From a checkpoint of a small autoregressive pixel model.
Model: 4.77M parameters, norm rmsnorm.
Data: trained on photos with spoken descriptions (Open Images, Localized Narratives), 8.7 epochs.
Rows from block 2, named by matrix and row number. Rows with one number belong to one neuron. Each number is 128 + 24 x the weight over its row's rms, rounded and kept within 0 to 255. All counts start at 0. Numbers have three digits each. After the name is the row's rms in percent of the matrix's.
# fc1: MLP up (model.blocks.2.mlp.fc1.weight, 1024x256), inputs 0-127
# fc2: MLP down (model.blocks.2.mlp.fc2.weight, 256x1024, transposed), outputs 0-127
fc1.67 091:126146155175191135131167107142098192121153075135078148140099140096105150165098132122091106123114146166129121154125120134147125109109129123088148137123139160100162154122172135122144139119141145119106124168115122116144132092149131129115133144131151176114163125085126168147127125134173092100129121078113108138135078165136100137122106127111131084106121154122138109129146122123124140123119
fc2.67 072:125118098118115080135096121116146148143086158124141128137149110118106121105167083125174137105114091079119131177127096104145096157129127110094166162134126118122149096112134131139125169138151105129131096131172095142109064187172132134134175123124109103082156124157199086113102140133138090137118155139161115147116140155084124097169167086131110139135163118148125127134107175137181111098137
fc1.68 117:101095116125101124158108176122124147141121128137119159125115110143133140109146135087134116048140091133152134105137073117103161127123093149122128109135114167154088155113135081091144132179116135152112133129147130100122116123155138133084125117117091118142147093154132123115110156177144150136125156102116134096131167134130100093165099133075091117140144151136134164086122140093105121129147
fc2.68 112:146119133112156124078108116111118124110164135149122174126137147101159114144114072126090142158141137125186135170124146128080105113122140121125116146135142163089158093132128146140079128120146138123143127100114123114075124113099135105119129091153129142093078171139096125174146129121130127145110090145110110189087123156144105118144148125137123114062149136116100109150158152163159170141122
fc1.69 107:121146139149177166118108129155138135153181113065140139129141103132107169135167120138165089096139093127100081155143091120115151139130135169170143122148119116125115106136107122174163143134135145066113150132166123100185122087154128141126163118106128119113134144139131086108165122156131127135103154129132152154135107123120123136145144117143100141160087105131135137152154153089163113144110
fc2.69 104:124099118117070136124150144126120100117108147163163132167143131157169108128175136168170136134133106128140132113128128131123113106128127055106109124106126115133154063141138089128089111111137106168143123158110122137127124129092123109147095114115136143143163124126116136160150093098118122180095092138165131088143148108160155179165116111119141090132143133120114120111143110102098095125111
fc1.71 095:169177172107122146112193130133147120178159126110134117151123117139148130183127120154161125107139099112154141138085144152098138104108091135129162110139098122143128146124125109148086088111123097133124129113098123122144159100111125126128139128138091139165140121138116128151147163160105115136113146158170127124141146154159133115092133113150138135138116149125138137156156139106093082135148
fc2.71 103:115053127128111107154039152141164149092084124119131122140100136115095141127131106153141133156107131141084107101127118093147121113157149139099088106124138134155135124131121160160147122138130113144147105138122132106092132099119084122114153151137166081108080163119129141108133140130137135103116153144119160178108094114123117165142102150090155073132132100119150129132084148140179174132066
fc1.72 100:100158089136112125109173121130146093128139141120138128118121119104158122105100121132135111113127125129130157194126123176071167113168134130153153179179133145099153141133139110164114098158142125138111118137148122122154151145114118089125164182110100105072113072111135154121113148110159150126122130110114108097122133154112121109122141097139155134172136127091105154133138112144093102139099
fc2.72 107:146087094173155129174119171136134135096109109123173104111158140105143134137131098147124105125136129109100124139097092142125083146124132126108106122166168107136127119157171154121158144084157117144157146114101139135118098103132111173129125121138124138148138186142112155124132109146112119152105117163100132133129148119171125107098142158141110155121182097148128108121134122110149149111158
fc1.73 103:154113124128135157143106190178124174132150156130106117131155159160131154154129104121136085139069118123102110102104094100159130118118109159138126123136161087134140137116129069141141089115134120104122084127105135133114078155128106162142139109097130129111114089152116135122146164129125126089104164169137092126139108126142161143118184136104088125161142130120134088144085173100142121153160
fc2.73 106:147108125112127152150097134099164137127173126118143128160151184095148134101151120093138159175132133114102131098104126129107132128073125118122129149162134134122141140098091133142132123077147127060134074113145102125115166112132153155127129107144138184180076173105110139138126113121120135121145110084112118139117173162125111126126082121148166138121094114087102118161136127108138129079134
fc1.74 103:112135147140094135149154120086102105186161075129074106155132146115138142091160129123093148132133144091143086138132093130139112137131135163143122127095131088120146142143164146130128120151119141085116163129124119088125081122120102153176153120130127107144160125116152122115114160127130094096162143083150132129122163129099171121134085133128128144129110125162177131117098164094126134064170
fc2.74 093:157159079103187099105095125151096153138100135152142152119165134137126139135116115158131144119134130162137148098115139108104089147164102113108135093125101114050131113113107128113103095151134141123112154114137129126151186140145101095143118156153133141175147160140117100146104110158163152159108158180119136107171136118141073121128128149139131098092159176117120088147129135162121099142066
fc1.75 104:132128134144151117169130136099127173119176131155116095176117163137106129105130164116098150115104133084168130160152091148154150110142122139107176144110105097121142121145125162175160132090133161116128139093073122155103093122161134091132082107135117112155115134115109129106150136165109125144082121114145085132121083120163146141126106141123110082135170158144119113158117160143120156089130
fc2.75 100:161122116078161113115087113106115149136090143154122087145097098073125153147121131121085109157115130154129155179125158119080101120134154145135101159114114135122140101125104139145104116176144123160146120210128144163133135130134163153166110134101096117148095109115104149116116138146175120156101084130140082126114142138112092138103125124133131099132127146110148152111087161124144079168150
fc1.76 105:137156135084119075176146162149172096169135103152141166123124120084071162147140112149127119110116096108132153123143124133157121144121136121126132091148147129120100134161172134096115108116121116140118147150133112097161138116133127164125132094140110176102111106095146133159166093132130129127121069113152118109125159179119156155137097139180108146166102145125100097129113122126170097126164
fc2.76 117:172107086112143137120105140121111091093130154129138084179169162121180064111126119144112127122123150097167124175095126135103137121089135110123132154128102122135115125112091141144178162147149100147085096137125143138136111155105117132133055108096083145125116093098118154113092096120162118158094105113157152116157116124114146148176131068104148099122119139134134117159126120096140109086141
fc1.77 106:109178111145113147079110087125098134185102132121125139154115114125127149128156150125149139081130118090152118137147160161115098163098134116144126124140141150159118146097117146104145108147094123132151143172140147167082159125087107130137148123119142121104109108094138116135104114104145110133114128084150166126123124138136161118127090176163091136134114112177129210134153124113130147105168
fc2.77 108:151125095106118113125111109111138101110186079139139146135097139132133144131093138163058080165174092155171129115141131128081092151130105120178132088121142140146144104177205141101150176143103136152144100134101107120154133145131145125128099124165133160108113133144115129124117095122076137140103091085146138154135139091113104144171144145083128149135137116071138156135101134143149136168129
fc1.78 104:132151155104142131141111173095129113113158103119130106136105145106166170143134133140131141112118176156136146142087115139139153115149166102115177166126124115093173135130110182145100119126125126151091123101114095097077130093111114133188161138074099132127134122128134129173116119134144155091168193104143077113132101130068107140152119151120149115140140148109124133122122110135116095173095
fc2.78 083:138140099129174117065149125152143085099119115103161141064127118121156165097115125114127134140149158117155147122112122121129076140078128154142141083161155090144101154126111132113136137119144067087144088158097147158136105125124132151136100148135121125097114121130154133124107082125103074144186129124117137148154130111103178091139097066091139125162145111114155136111096119123115156064111
fc1.79 100:107141110109130101089085146133122149136128122090099135176110144154132088176133147135069102089136125124129171146082151057142125142111104149110148134089100143126119135126132149124146128129131128129115145108139113120109127125096117163080083136165158115166095114100142142174151132170129196109081168114098142149133138105123145124138089122111121134125117140129123107147121141152147124124113
fc2.79 108:122123139098158141161185109138120113143106146169105107094172121127084131116140120082148128107135131128113091120113145141129131098156094125160103132156110141099129129115153106121083125166119142126141109153152142150120183090125146074180171172137093135090135135113149121118126097127140137155123152141131150105063127118185141167115140108142138116131119118210099145130083110104122110131170
fc1.80 109:101158131125132147110167130145114113126129143132131126099107080136109148111133110183125105124126107148121104144168157100132162129112163105140114112162143163158117113138127092147156115136136139121121124142118097115140115130119106134101129145107132100117081087099132155139164128150161108158146156156105102118072109102143104128117182171143139096093104140099110092134182093085110127088135
fc2.80 105:110107126115135166142107105097097113110126148093105137127141156121127140089161110110102133125109125091128145158094108110119166117105148151135108141102144181135127112145159097127111165091107116152136146103125117137147112114078133147126128113115160136116114092127165183142112126103174101105118092130131126131111147115123112149083114125112143167120132110108131137133139204127147144113162
fc1.81 097:089125090124157086090128152126148125138145105124093123149128129128110158132075151135129089148099141133137142136139129143173139169150111100107120104129119109148178146134163121121117122131156104117096155160103086104091120126154120123091141118107100105197112104083142129148110162148109113150135115156144145110135147144114148107116160120092104168087129131127116111131139166091125128164112
fc2.81 099:107133111129113200179128131128111152115142116104101159076133145119160139070172110164147116115089114104086148174128128148131123123091086182135150159160123094145119184119136093138152149139082131102124132117127137134125125095133103122117141133156146097140120138114137091163144107151132097133136155145122111149144111110155146136134128114152089134159117130099115094117155127127136130162129
fc1.82 105:130141142085118148152105214142156114146108177150121137131129115135133166148118175122141089123105146133140137124136118130150133132103137140137131125138112124105078074143095114135111102106164139141090152148120114157127119144089141118164124140144163073110132116158100123116179141137079088123131142088073113134155116131091161125123102132081136114187117157077087146160133106074112106129116
fc2.82 110:107155110128137133133103095099127103100149129126155140163135171122157123117110134155151171125134145140109116129106149139133102163110153046109101144125139149148185112147111098123104092120104122141153123099135135125118154105124104179117128125149107127134125117117155089163075126100134070096115110136141079114153153100140155102145148102120137132107126145125165112091155147154122150087088
fc1.83 100:086115113109154115138122106122140129136150143134156149125129131142125137103135117105139082101124105151144109148081140111163150113157157130133164077167136124130140145151121119126128093168141124114080105113085107119157100106108107154124140130108105135102092122109129094126133151103177100086154121114128144111131124110103123112129129133115143124139097100110116141106085126157096138158154
fc2.83 092:109116129139085116123108115117133161135130114120103151138160152130110116131137150121101151121125109120137136131109099118166144118134150134133125120118140197143160114130102143096126145105118103148157117158114148151164145165133198086143187133141133130134122160121119172123095110156097123153099125166103135128118124107146048151150112122096133147152105111107129144148115121125136114140140
fc1.84 105:108182122114146129125104163114139110140166108163137140108129148117119138094132146104120129127125133086157104093121138150127135114098128171172152103136173111131126156117111085128163128131126174108149189119122159091109110107155091096113137149130103096130098096176172136100141151111116096131165132123133088137146190113136118130077097139122115123071116131086151179124134118116116095103085
fc2.84 113:076189120140139120117128080133130103124075115131081138125067109146101140149122123104107168107140156129115147062150181118115132145131151068102110152143098132130110132118125125134134130125126130136150125172113106123123151110127152107148131188153139154102127161127115091123124074096121127095120090095108171143124098132147097146130111136129128095151115117187137095129129129144161162141107
fc1.85 090:155147120114125142161150086131136093118116118158095151127142115161111116181158116105180143109143112079124121086111087174131144114163065150108164110136144149120152166135100129163137143101143154127082118133098110135053158101147104124119079149137156150123148117113134142110108124123072136118149095142145105120164148161179121100131120149096125124143152167132092120156123124122093117137144
fc2.85 067:113095095116158174086114142118138159128108091123125134110164167086105111089132119138099092134151158120131118123148111090118145130107103110149179166109170186159120150111121111155154162133092090143114155147132093126149111137081171150111138119091129128144166094115147139157114136120174124136118143145107125130085085176123147104106150151117107114123117122106118108098163112115155128101151
fc1.86 090:178072110172148092146140118094122122124110117126145143126123090144069189139091094159141127129094155085135113144082125075149132117141093111164152117116178119134108147141158152137189107130159124107124119141139130119077110124133128091081127107166142168113143124137128130112147137162123118089120147118139152167086062150149078097130127148115058149135109151122150111122138142142098142142144
fc2.86 093:133104141127130137164144117149102169104108100127097109112141109110144083134153137120098163144135106194153160163149179123090116111118127114099144139150093147130108133151128179127076146104091143155142121171107166162139119148103122129116138107062147151126162146109081113103069101131109139124114098102140105123132173091165085144147135094142147106123102137138153096111166133139129116169131
fc1.87 106:123176107160156155153158134153088095112126148117105128118136109134137152105117106116158129088098121169099149107091093154133145120109150127130121099144114091159075112148116122129115106101142120089131150143150145120126139120141129100094164143083091118121103088134134106130146137125148154144112170140128108135107105107086154161124119112098119122114086150110131126145186180115159115146137
fc2.87 107:172122114114097116096174181163165092091121140098142107171133180119107134167155092133141147150128152101150096178131133128115138142154121091176143131135149150093150153147150118132140150159099126139093117111131104131132095093147159119142080118143166127130125091159117148115107134156179119155143125144166153126169127138130167166092122151121116130077142141167090057076134127138126138099115
fc1.88 108:141115125156166151128118171081133132135094069133141106085185052088132108098119148128150131152144155105096115128086108150133162151119140160133097100151117111120126092124110130146123134149122121107089113174137086126113135117181167097102103132096108110114137125163140159136111131133123131164144151118132115107123134138113139147159120092167129115117128098092136093162152153099083113143146
fc2.88 116:136135119121125122179130103092096157132116148122111122107111130120089130147106130161201133074125126116161089119135112085152101175140142136127114143117165120104140123156125136088092065103090135113109130123124167106149109132094129123108150143127110133144120077146125121131154141159159153154132135122077175137140115115096094069114136106112118099114110169104133121130094173163120131146074
fc1.89 115:123145147107126158139127107094139121131168133154139113119128130114134155113109095185151123107119118100123114119127092125134146126148144152166132129143079112111160121103151120110099109100142138126107160077127156128116149152115152108134129099165135126116139133105121212106119138197144150118126134153125119149135150075143162137162187128128105114098141134151114095131115156119091176073177
fc2.89 110:109084159162096137104159175125152113116115133103151177118128100118161091174148128139074097087113071160138152140125132140117100115132135114075158130181113166062157112134114098143151105179138098165137138111111078119151128138115113169110130142181132152118123122129141143087127080138109119166129140126123118065128135097135140120173155083127135108120130122131116101135127121096101103161119
fc1.90 103:108127149117138169131116148096116104123168112122083127122148099132129104125117128129109143133131121129181092138163108133100112110113122150125130121128154138125140142198105107162126156113145172094130180145128062119139159113112104158112081160126095201118137113106160121110116058097162106161101128142123116109166138084159086157163134143102123166067147152113148111091142107155136109091135
fc2.90 104:186109096129172143139104070127159185117096127127151108115146121115107090119123140150152165157095179126090121132118107103129104145088135134148157126124127091124126125124102162084076127082129094082133122079168131092125093168143158080126120078154152135176124123139137139122160126120174154107107111134140091110112117107119124135131104128071078120145088162131149139141150111170155142156125
fc1.91 113:117140137096098155139152148124123167143134135130086134135112152116159121146102154109139158129128146113125112136124126113124107131159093155155148098167130148174105119123095149111107108166164120109124128173135111159088123164097108115114144107085154145154091155098130170099108135121158152112137151111152122140151122105116108134122096128122121091088163124115129150139121129105114127117119
fc2.91 106:090137136168148099081134104147116124112101087132117121113094156138094113108120127140129119063148130100128150114130145161136117081090152123120089138153147155094157128082140103116138126099113137174143147144143129113169096128096176119126125204140111156096112148110103073150130124117163095109106121178111084140114145155147131077114178136159108144124106130146144142149105133146150129114126
fc1.92 105:095141133109153131175110130102144092141116165159131145116137140150115142120104129110149148133112136105114124121121152158142181156087144124102132126131105134100126097136107116183083110120155143101106161144131144141143101113152100109135147160173154124129147099178113104118104125155112108129105154127152112100154148117151098164096176124081133113123108147120140146132143140071141102147092
fc2.92 107:078121144175171153110102161151118151142169108112162102102078169118134144136119153132105094130123090100129133126112138119134128143153148135161101115164144123107106142143118137099155116137133111109151072154158127155123139096135120155111148149168129120128089102101086123110096151105093135160136121120181145139147149129141139166120128127145147114140142155085137107139115105142088144071157
fc1.93 044:165198126132113138133152138148153132110125136120137108145148121148134098104128158097129094179132129102160083118124089090138141166131097147141139122155130123097106136131110114141128157098090147112090078099161103111059147114125148128115141135136138120159112108134180135101135118128114130136137126125148122119144140131087119078158079145147149126087148093178151095144107155117123087172130
fc2.93 046:123108114135139210102113129123130123124146081133140116132123098112156145103179119115122131101135162104092144152126107122128119127115147105127143181119147165179086161105121079110114130131108089134114133155154133121113107141100134135151127133122117109139157032106124136156098158150144107160154125128096146102139108164132152154112147097124171076148116109105148101115116131143185114115124
fc1.94 105:150156130161100114126185121115128151144096074104121154090114120141082141166110147108121111125098118150142127120138111114128134135166120094158168137163146122150116113205166143121122137126137111145116165159114120100136124093194194145132128084116132124118104131132088115083097087162104116088143113124144112088120163097127105132107120126130150138161106131102083118139134136116123129105160
fc2.94 102:099125161161134108121098101157091133098103093122119131142125154086123142150138130137122142144160177163131125150112138113179119085123123116133121133179153172090157132136142172086152124132116177101117150084139145131115114156119114139140166146094170097135162115137142119095166122129112091166136121140145168114128091157133128138109155149113142148153107150133173062153127153169143095122132
fc1.95 098:131111116138100163145151140125137140123139124119121132146116157119127053152157137130146105124099113091159153152169117116104114084119153122078126134159139115117149093152092132104100091149132166112110079136127139178097170108151155125156097157138128108155123165129119124147129109176145122142157134113167142113148134122116102156165130134129057154136130129136155148142140147167091142121154
fc2.95 101:119129109166159154141115117120120131114136143137151126115170137135136114133103121132106119146065162096137111126135119153145101164105149165124153085104156136133168174136149200124128140131137123119161146116129112147106068116104173108098150109111168152125178149168167142162103135182117123083109153150131111128155105147103135103121155137089179126136091176120144111141112108138134108161185
fc1.96 098:146128104150107140121153121097196125164108161119181139111101140094093150097102122114120160129131118096090140119125134121096115171155143119133120110135094123123134121120114132132130127127141182144089153141101115107168128102131096139090157153148172116087130132125124181110149195110142113143095116151127145154146124123114133102118143114140131109107097141153141126122137117128173117164137
fc2.96 094:139152107087115127112117096128123150165114110171102140141106139081124157154103076119164127150123133124171159100074132158148132115086102139127133088117112142130118128138125149125092153191121122128163079144147171127089119165153135144080105133086107155143136162110131138093122133139100158108191106134152090142131099142107153145149112158150130152144155131127120128185101155107135114148147
fc1.97 097:113173128148161146085132112154113144144091104132171159151129099143144160187137090123119123113165138106114123126090151108144134102140164116140149113139114142113149093111092081111099092121152119135153145165124156108149139135142124106131131114107122127126108102112149132137127120133148115173100131141144128119096136142074145106129138154163139099126154145137121171144144128119078098138134
fc2.97 091:161073132152097110141090126115163087143148140114097095121118151128124112138121109146177135167152124145159126137137122134161132138089085128143084121141107091167120150126174187140163111115131128119163153107121113144142134110125122134120102131149115159099089157108127130099144130107070142127150132104080162137116104118131133126135141110102129113121107119077149133140116163109142202114116
fc1.98 114:171173120076144137159131144124189156130147096104161097143109092134101106129151119160094131100106161115139123170090105129130117160093100082114161081153140107084140101120157144089112117107163089120145138116109124093095124124161174119116131088095161135112115115142141110096140106129108125145147111160109103101159117153083147147156092144147145121157157136107110144124130150113152145105151
fc2.98 115:154160109110165165104160141097120125123109154137086110119130132101147127129115146111148168124168125098084109152133146141125140099177111126150098112135122128163127195105120074141089110138073120105093088119109149169152165140134082121122170173101126109121152116151096147135129164153137139126130135124144145134135154127159124122149166154111166144131088159106163141134135124101142125138138
fc1.99 107:137135106138109135156145100150145131134099122134100076189147136150081100134159128143103146089119115110120103139143116131109124101100090117125144153128120139140134129166106119157148140130098164132109116110084145114119132090083127139067122137113174142147110088111150121101145147116156080122116121140153114080137168132143134098118119087133168146134143140101141131144127110129144109091160
fc2.99 100:117140126110140111109113119123131161130152168094147114106104141174118142129141119147152152130109141141124098182146114135124114156128117141108135097095080151123204095144131158130137148111112117142160082167164170144128106147099130092116120112122118120105118051123109126110171090142105104107120146090130127108123085106127077132162102120121127135126147163162134166122132119106111135157092
fc1.100 105:093186160159155161121138140117088071076139123143126087164122144153103150124144141093115118133102140123153150109121125144109155149117156122144092120165147116154145144157143065122138158136081108114150133097122113144158098121141102108120116080114150184117158083097114140127143106127150113118134153137110123105148138175091105135117154134138135168081109140146157109095133126137168106139174
fc2.100 099:149097070122145173138088140107144096135182094139169127097046119118117116120090187134174138122172136139145127130123100125140120158096104103123175088128154127168139125140099124135150138114133149093155147152121140105146113141109132100085113138162140153135155113115151094182120122130136133133155125156121100160134140116100157106117099152138138152119158096086144112124139142123143128103108
fc1.101 100:139120148139132136114100085167106144114134137115151139111172107088125124149101145144124168142124130139107186090124115108095116144152132135144134137156099106114141165126098130099134123121132103114103109188138120161140129103144119131112157082116157128136138119077111183134124160131116154117081121160162142091115102145053109132142109150137138146117121157130127143127093144121166099118128
fc2.101 081:145154074157110128142123125145125099087122149131148130130119133131095158123123129072120134106113126152166136134113115154126102131127099133137101161125169170126112116147104092177148137156166153144127153101116110134135163099156097157151131140197104153166144128129178140121129112155121101115132124145139146108105126120149131156068147119125159111170135141121148086078131158153105142138116
fc1.102 108:119133114142156124110163115115128178145137157117191112168115134189150112107142155125115158149130117096116116063096141123107106093138128094107148136113135156110173099115159130144074113111132116113108128161111114125134132150128139185118101182145106120148135109115161105147179107081149120138143141138141144090121158140147116114121121139100052130129177146132101144129127092161100093137062
fc2.102 099:142111135161120145091093116130130151151088132120109138135136144121143178181098092167169136099106141177149113108144156103174109151196098113126125152109180125093126110170091102127118116145137141114110117093179119153139125108145131116149113089102166130084109114117103135124163092160105130164061134166127136098132130088123137127149162078140170128097130124163128086124155131128141113102114
fc1.103 100:141134122144194135133108148129148111156117167130124120112120102117153129066122114092157142107125142137093116148115143105111135174149133140148174103145074090114144090079130110132175141146150157119082108130102116095141129145136153152162123165177170181156098150156114121122109088148101116100129133120107145131144081176086168142103145102166136106143078135134119125125129081095148172161124
fc2.103 090:107146100143128121106191090113108146133090104118131135136121102129168147151133133157093108128129140153119153100147117125135141106132119137102136132090157110132156118156073120138081109138123131144179163144126150105164109090121139154168097133122122084093170145125124140129123139155163157124145143154149166096138157086134101108164173099125137128091145152105127114096130131132111068130092
fc1.104 109:120171134093144151150121107127172115156120159146146145094158115103148167130117154107136152119128180162144080100133133115096136104102086150169149108144096088111146114129133104129135146173112137095119083106109110165168132118151138144146111113156095133171135122131139115161148085143135128098127147121157156108143156118103125145116170125120132119126126140099128156130134098105136087131093
fc2.104 113:096104128127159122093125146166090155136139132142126118149132131167108161142159143113144149119135101154087142109150192174122131121120113094152138125138135116146127111136122118129118158134150193185153144135116111084127166146148087149163128200153161100055134118099122127148128132103152122138129141168133126130136103088132157155082112114141188162083112137102143101106123087100118121152095
fc1.105 099:113088091131125139166090135072127099137141108111151087143095089124085125141097129161091101151119136129145120118143105144150108126157132116148090064117093115109137093111126144116092104171098109160047139145155148151084182097117102127138131149153140118145168118109113162134118159094095124144103141132126098148123091121136166124077141146141121135110103148126138114121135111132102109134134
fc2.105 104:146160143171112143117075114122114152128118163127104100144110092164157161115149205115140157123087114100102130149078170121128143149106135118093128160105117168157085119158092139124120103096139122125140120129145127166159117142105154135144121161105088119124121172156141139112170141140097106176126079121135141127169161104141062124108128156108148167156139110137119133166115130093090108153140
fc1.106 105:115178125155138131078150114113150129132080132134123112112138132164089181137147125112132147112140154138144129068115143146109166157150146135169133137173116097127106138138132173154127128097122093119097166040081136146102127161108125092151094134156141091156154125137132145115157120180112052159123089122147089119113108142116132124169135140154137174105132145120125101090121120142112112082110
fc2.106 099:123120117118086129077134157143133140118119151108148135148120087111153123099148104121129139127175114136150097160104110132149108103100166107110111172102159148113130128123133111190157142170124087134163118148118079152146154151147132134153133170137084172065138107136124082143114122140189130192096150138095153139129147141145133126096104123109145100173137130119159150111137093131156135118128
fc1.107 097:138134127088085111207097098157133141089139143108153094121108149072115126130125152161159111175133149103137132138141111123072161113131173157146106122133137168083139164167074179164157156143100151093122139118141098150176119122135112154152138156160139150102137128154155119129099142162140116122112112155122100141141138138120161156138126175111101145126123179064128135141153118130101112135107
fc2.107 098:131170104152158105154093124107130170096108105117102150128112078172117146114140131179100102093148149133117148130138158134158131155109107146142134161119091123133110124118116168144133141093145108115155090117149142086097110150100117125114112158110142090137093140134129168111135149105197134126151158146137117101149118153105097101105122125118153147161140111143151113152170141138155120128150
fc1.108 102:162141133105091135141186132174144143118158105161119113127117144106105087133102130121133137163105133140154143168093139117146115116106101155140095134153135109139123210126137146139079088100134094183140074117105149135134123077128133111065123135154144129134158098133192110078108140144130121137117100139170111145134092102119113150126127127094136102132103145113151081149127122155100148158145
fc2.108 111:127113094104145105163113115100161123144130167129150128110151109123133176149151123146132115125196151117132160140147129119152113130166148085094139140087110109157129085141161134155131146119090142120156101144143171145164147103156105142131111135107141078151125131116113147114109162143143188103125149132126172143121147092153096073167140134133137133106138098063153126118132158111177114109126
fc1.109 101:144160112127107109176143155155110117144101101102101099164121091154147094111090158077122117129128126107172103096138126120137102123097144112145108140121141139186110127106096134138126113143124129149125109123173153124131133153105121141130164081084111097159132119191064125092122113107161146116162103153118136097133144100107147142164115148185130166102172167145121091080132121115131152154126
fc2.109 095:088096114178114167126109115157122141099161079128116088112123098117128147100121120129162120117114153138096119133150158091126117052119082101118147129174155132124079131157118146154122144083143117129173145155122136168166112124116125138105157136110114146141134114183151128122141112173131091140089084134120118107116123146141147115151101130142126111179141126151127204108081132125121104148170
fc1.110 098:101145136116110087125132152146104104156133176142166124083134134087134144109103136166152139120099137182137108103102096135103164122120130145123146101101136151149104141144133116138108097155126154100080122148164128116158118122130133106133117139123099135112100128130161135099134170142123129126164151099142137105133126148098150145108142099126126134120132108161094126154087139170117139109117
fc2.110 105:137129147108091163125096091128114115091121109105129116137110138107145130143126103144148140139102141108133096117118130106133156098120118146152130157157160128124146149097142122101144078114143094084176098121127109113090063149108134103093119160082156118128112149127068102102133124108166114166120116152096090124146126145134121138125086093082087123135139091120077166116138105143123197127151
fc1.112 105:120095146160090148084139145120140120161061116105166121142113117124124130166135142125121123137143083132107086114143109103083133129106124132113124128114142159111115154129132185147108120132152103107116113086097138108144077134137137143103107114160086130164097140123133086141168082192106132168078131106129172125111125166155115120133080144132129160111126147128105141131137133125111140108100
fc2.112 092:138145101141153142079132115148080134130101149131119147147096036105154142112111103143155078130112123110115132176148133094110100101104135107139148163137173129100111161138145097121123147147102150146166182144181136155107164133093156123113132131148149112120117084144159114100143125165199143158153120178155078113125121150149131114109141145153142125124149116116134113128107106138150114131149
fc1.113 116:114158129093154128110132117100112115076128109116136120166113110122160114130113149147154093126163173166100078180123112076160127119144107155102136123132113108103128120148117090067129107152127172138124118076132147109134170101180115136141129110095135117146093159182129138099146122132123146143132107088127147133092131151152105149141135182127119104135151123095136138097156138113139140103150
fc2.113 116:130092151144121077116102110136150115156137134115087118131167098143088117081143138109096124114141103119151106112114134115139140122159167072103150144138133123145100116098101114088089090138169091125132144077110127184158104091131178087121142139173129156129144124111107167113126134128150155102160111097122109111100122114168109142144128123176139120123160137137098089151117107146114105142137
fc1.114 104:127170131123087126175115152123100182115107126138145133158128117143084073119122110116128177124109098114161135121141088147123108111121122154139150135154129128157099119086174110065128104157118141100117169130139117093092080098118089123135112119164100132150130117155153138116110149137132123123143126080165187127128112096133140114143112122101102146124126117126138112115108178084180106102116
fc2.114 107:141134116132137124101067126124125113086165086124123132121094134099112099180196119138055128116128113115131196135095126116135132161181138122116124123121142113080093087115122128126136162134145116138161147127082119128134128110112132150088131113114140106123133124109135137142103124135149158143080122155123106124155122100149104080195127138190126120133136126112101106154139097179097162111138
fc1.115 105:112152118129111126159068140135135101168103073137158130192140119116107132121140105120113097120168104128147124116132119094143119142158125120132131151103173156108107109140172112144063103123150146153131129194139142103126101163121157089154130107115125144115114140142092149111150101178100131134137093144116116117154103153161180103101154170160117137163157130126125108110136186105084147064121
fc2.115 104:192080113123129109145156107114150142139136161143145107118146130129090124105112178140094112169089132136137144151147137147091124150097126161110139102125109192148139118093141139134169130116126134146098120142103150091142164129153156121156113110110120099123153123148123160121160141163072162122152115134129116116110161138127141127131146136163138125156139123137133168123098141173143100149136
fc1.116 097:153168183108128125145105110126070150188156143130160094058104130162121151117120141136127114130117111089121125154096126181105118090129122108141119138110146153098135090088104129115138138126118167160123132143112143151114077091118132165156098101102135149108129118102092149134102152128156103149135092145120127112108104112141151122089142119123096128106084101145156135109142132130110162139128
fc2.116 087:095147140139119084146122095127129136131154145129107149121118147166097117092150121113135097158093123168099129130118142111113067153103105144135108112130113149119199118126146137093142138144098137110141128119174114159122159131140142113126131141154130177123100151085067113079114123148103154114096091099142097118144139123106109166111092103161147095114148082126083167116145105088144131172115
fc1.117 093:168082164111147161135112138148117185184096164129135129177124156129138132153081144148144107115130135157091133099138140097140102098117116178122129096136175164121127089150121133110151109189092123135091125166086137132110128113118104127156154160130146118147096166113139136122162118110120104158079143122149171118120105120156164149134134136118133151138106154110125130109128144126127157160137
fc2.117 106:122098110134126161141083170127133101108146120144093093156130085152144156091112125134130149175119116098103130147118125116144177120094157148090120108137109126141137175125094123116168123098130133081147119119135107128141135157128152090128110173089089139115105170120143140110105099121094139137129123155158119138150118112120127117110123135117114151131159136139134122158116108105105096140167
fc1.118 103:141121122085147144121105157142118073142120104123137137123135115156120118097144109093111100087079149120118138114118111149119130160114120132133124079128107112170109150107144110134065132173139135158117123126098167126088110134117135128107149110097126178141097148108149115140131137128157114126134119123134138114173135096110149123076137147176168122139124092116138112152120172151132110079118
fc2.118 076:096133160095138139106135170109110106153158167122126188144123110114100163138107087130129109127126157128117150084150066092118144133115136107144175103115099088133162123150144167131120111108154121109146141126110122140141140149150120119119097126113120141082169175165164093124144110147095138108097111141089090158168180109088087131123092128122105152140089145137132099167116112140097100159099
fc1.119 096:150115099106136127173144141119138175103197115141123111133107105121118142067134137093169126143133139122146154125124131114119097113131100125109147131122191151085120140138104145109120139136135117123119117124160098171142099113122148092129129180097161149151128119187138109085140148145159128092114125150124125134157148139162100132120129111123088155128104114110106128140089134155126143128129
fc2.119 094:160081145135112116136080145145120073133119099138105120146142118134111116147118131138109137148151139126130165167190104146120126107144137112123078120148088109161134106134206150132113104120110151154125133119095132121105123151128138137143150123175111158141096156111121114111129142113049144140151091102115093131120103076083141174138126116126154118123120106094154140085122124101112157100128
fc1.120 103:136127125094147171131065117156146112152119147140164127175078122124118090128115170149120142085115156149123144119136139137136090170118124094115094124130123122136093114121109080121129122123145174126081149090119142129137143123136144121189123122144152114201154142164133128155083106127145108109148141152130137115186117105140136085128118128154129138128090120093163134093135117136164083151082
fc2.120 105:097109115136129180102145137148118145121142136127136111100127130123124153129162198120157117071135118116116137113113133145075159156121118129156128104155117150138155119103108118125129117114130115116160138136126097148138120106142106105200155132172141128149102154133155114154131133137127130139144104142161144104143139125120143148134125129115117092135131150098117138133104136085120141147147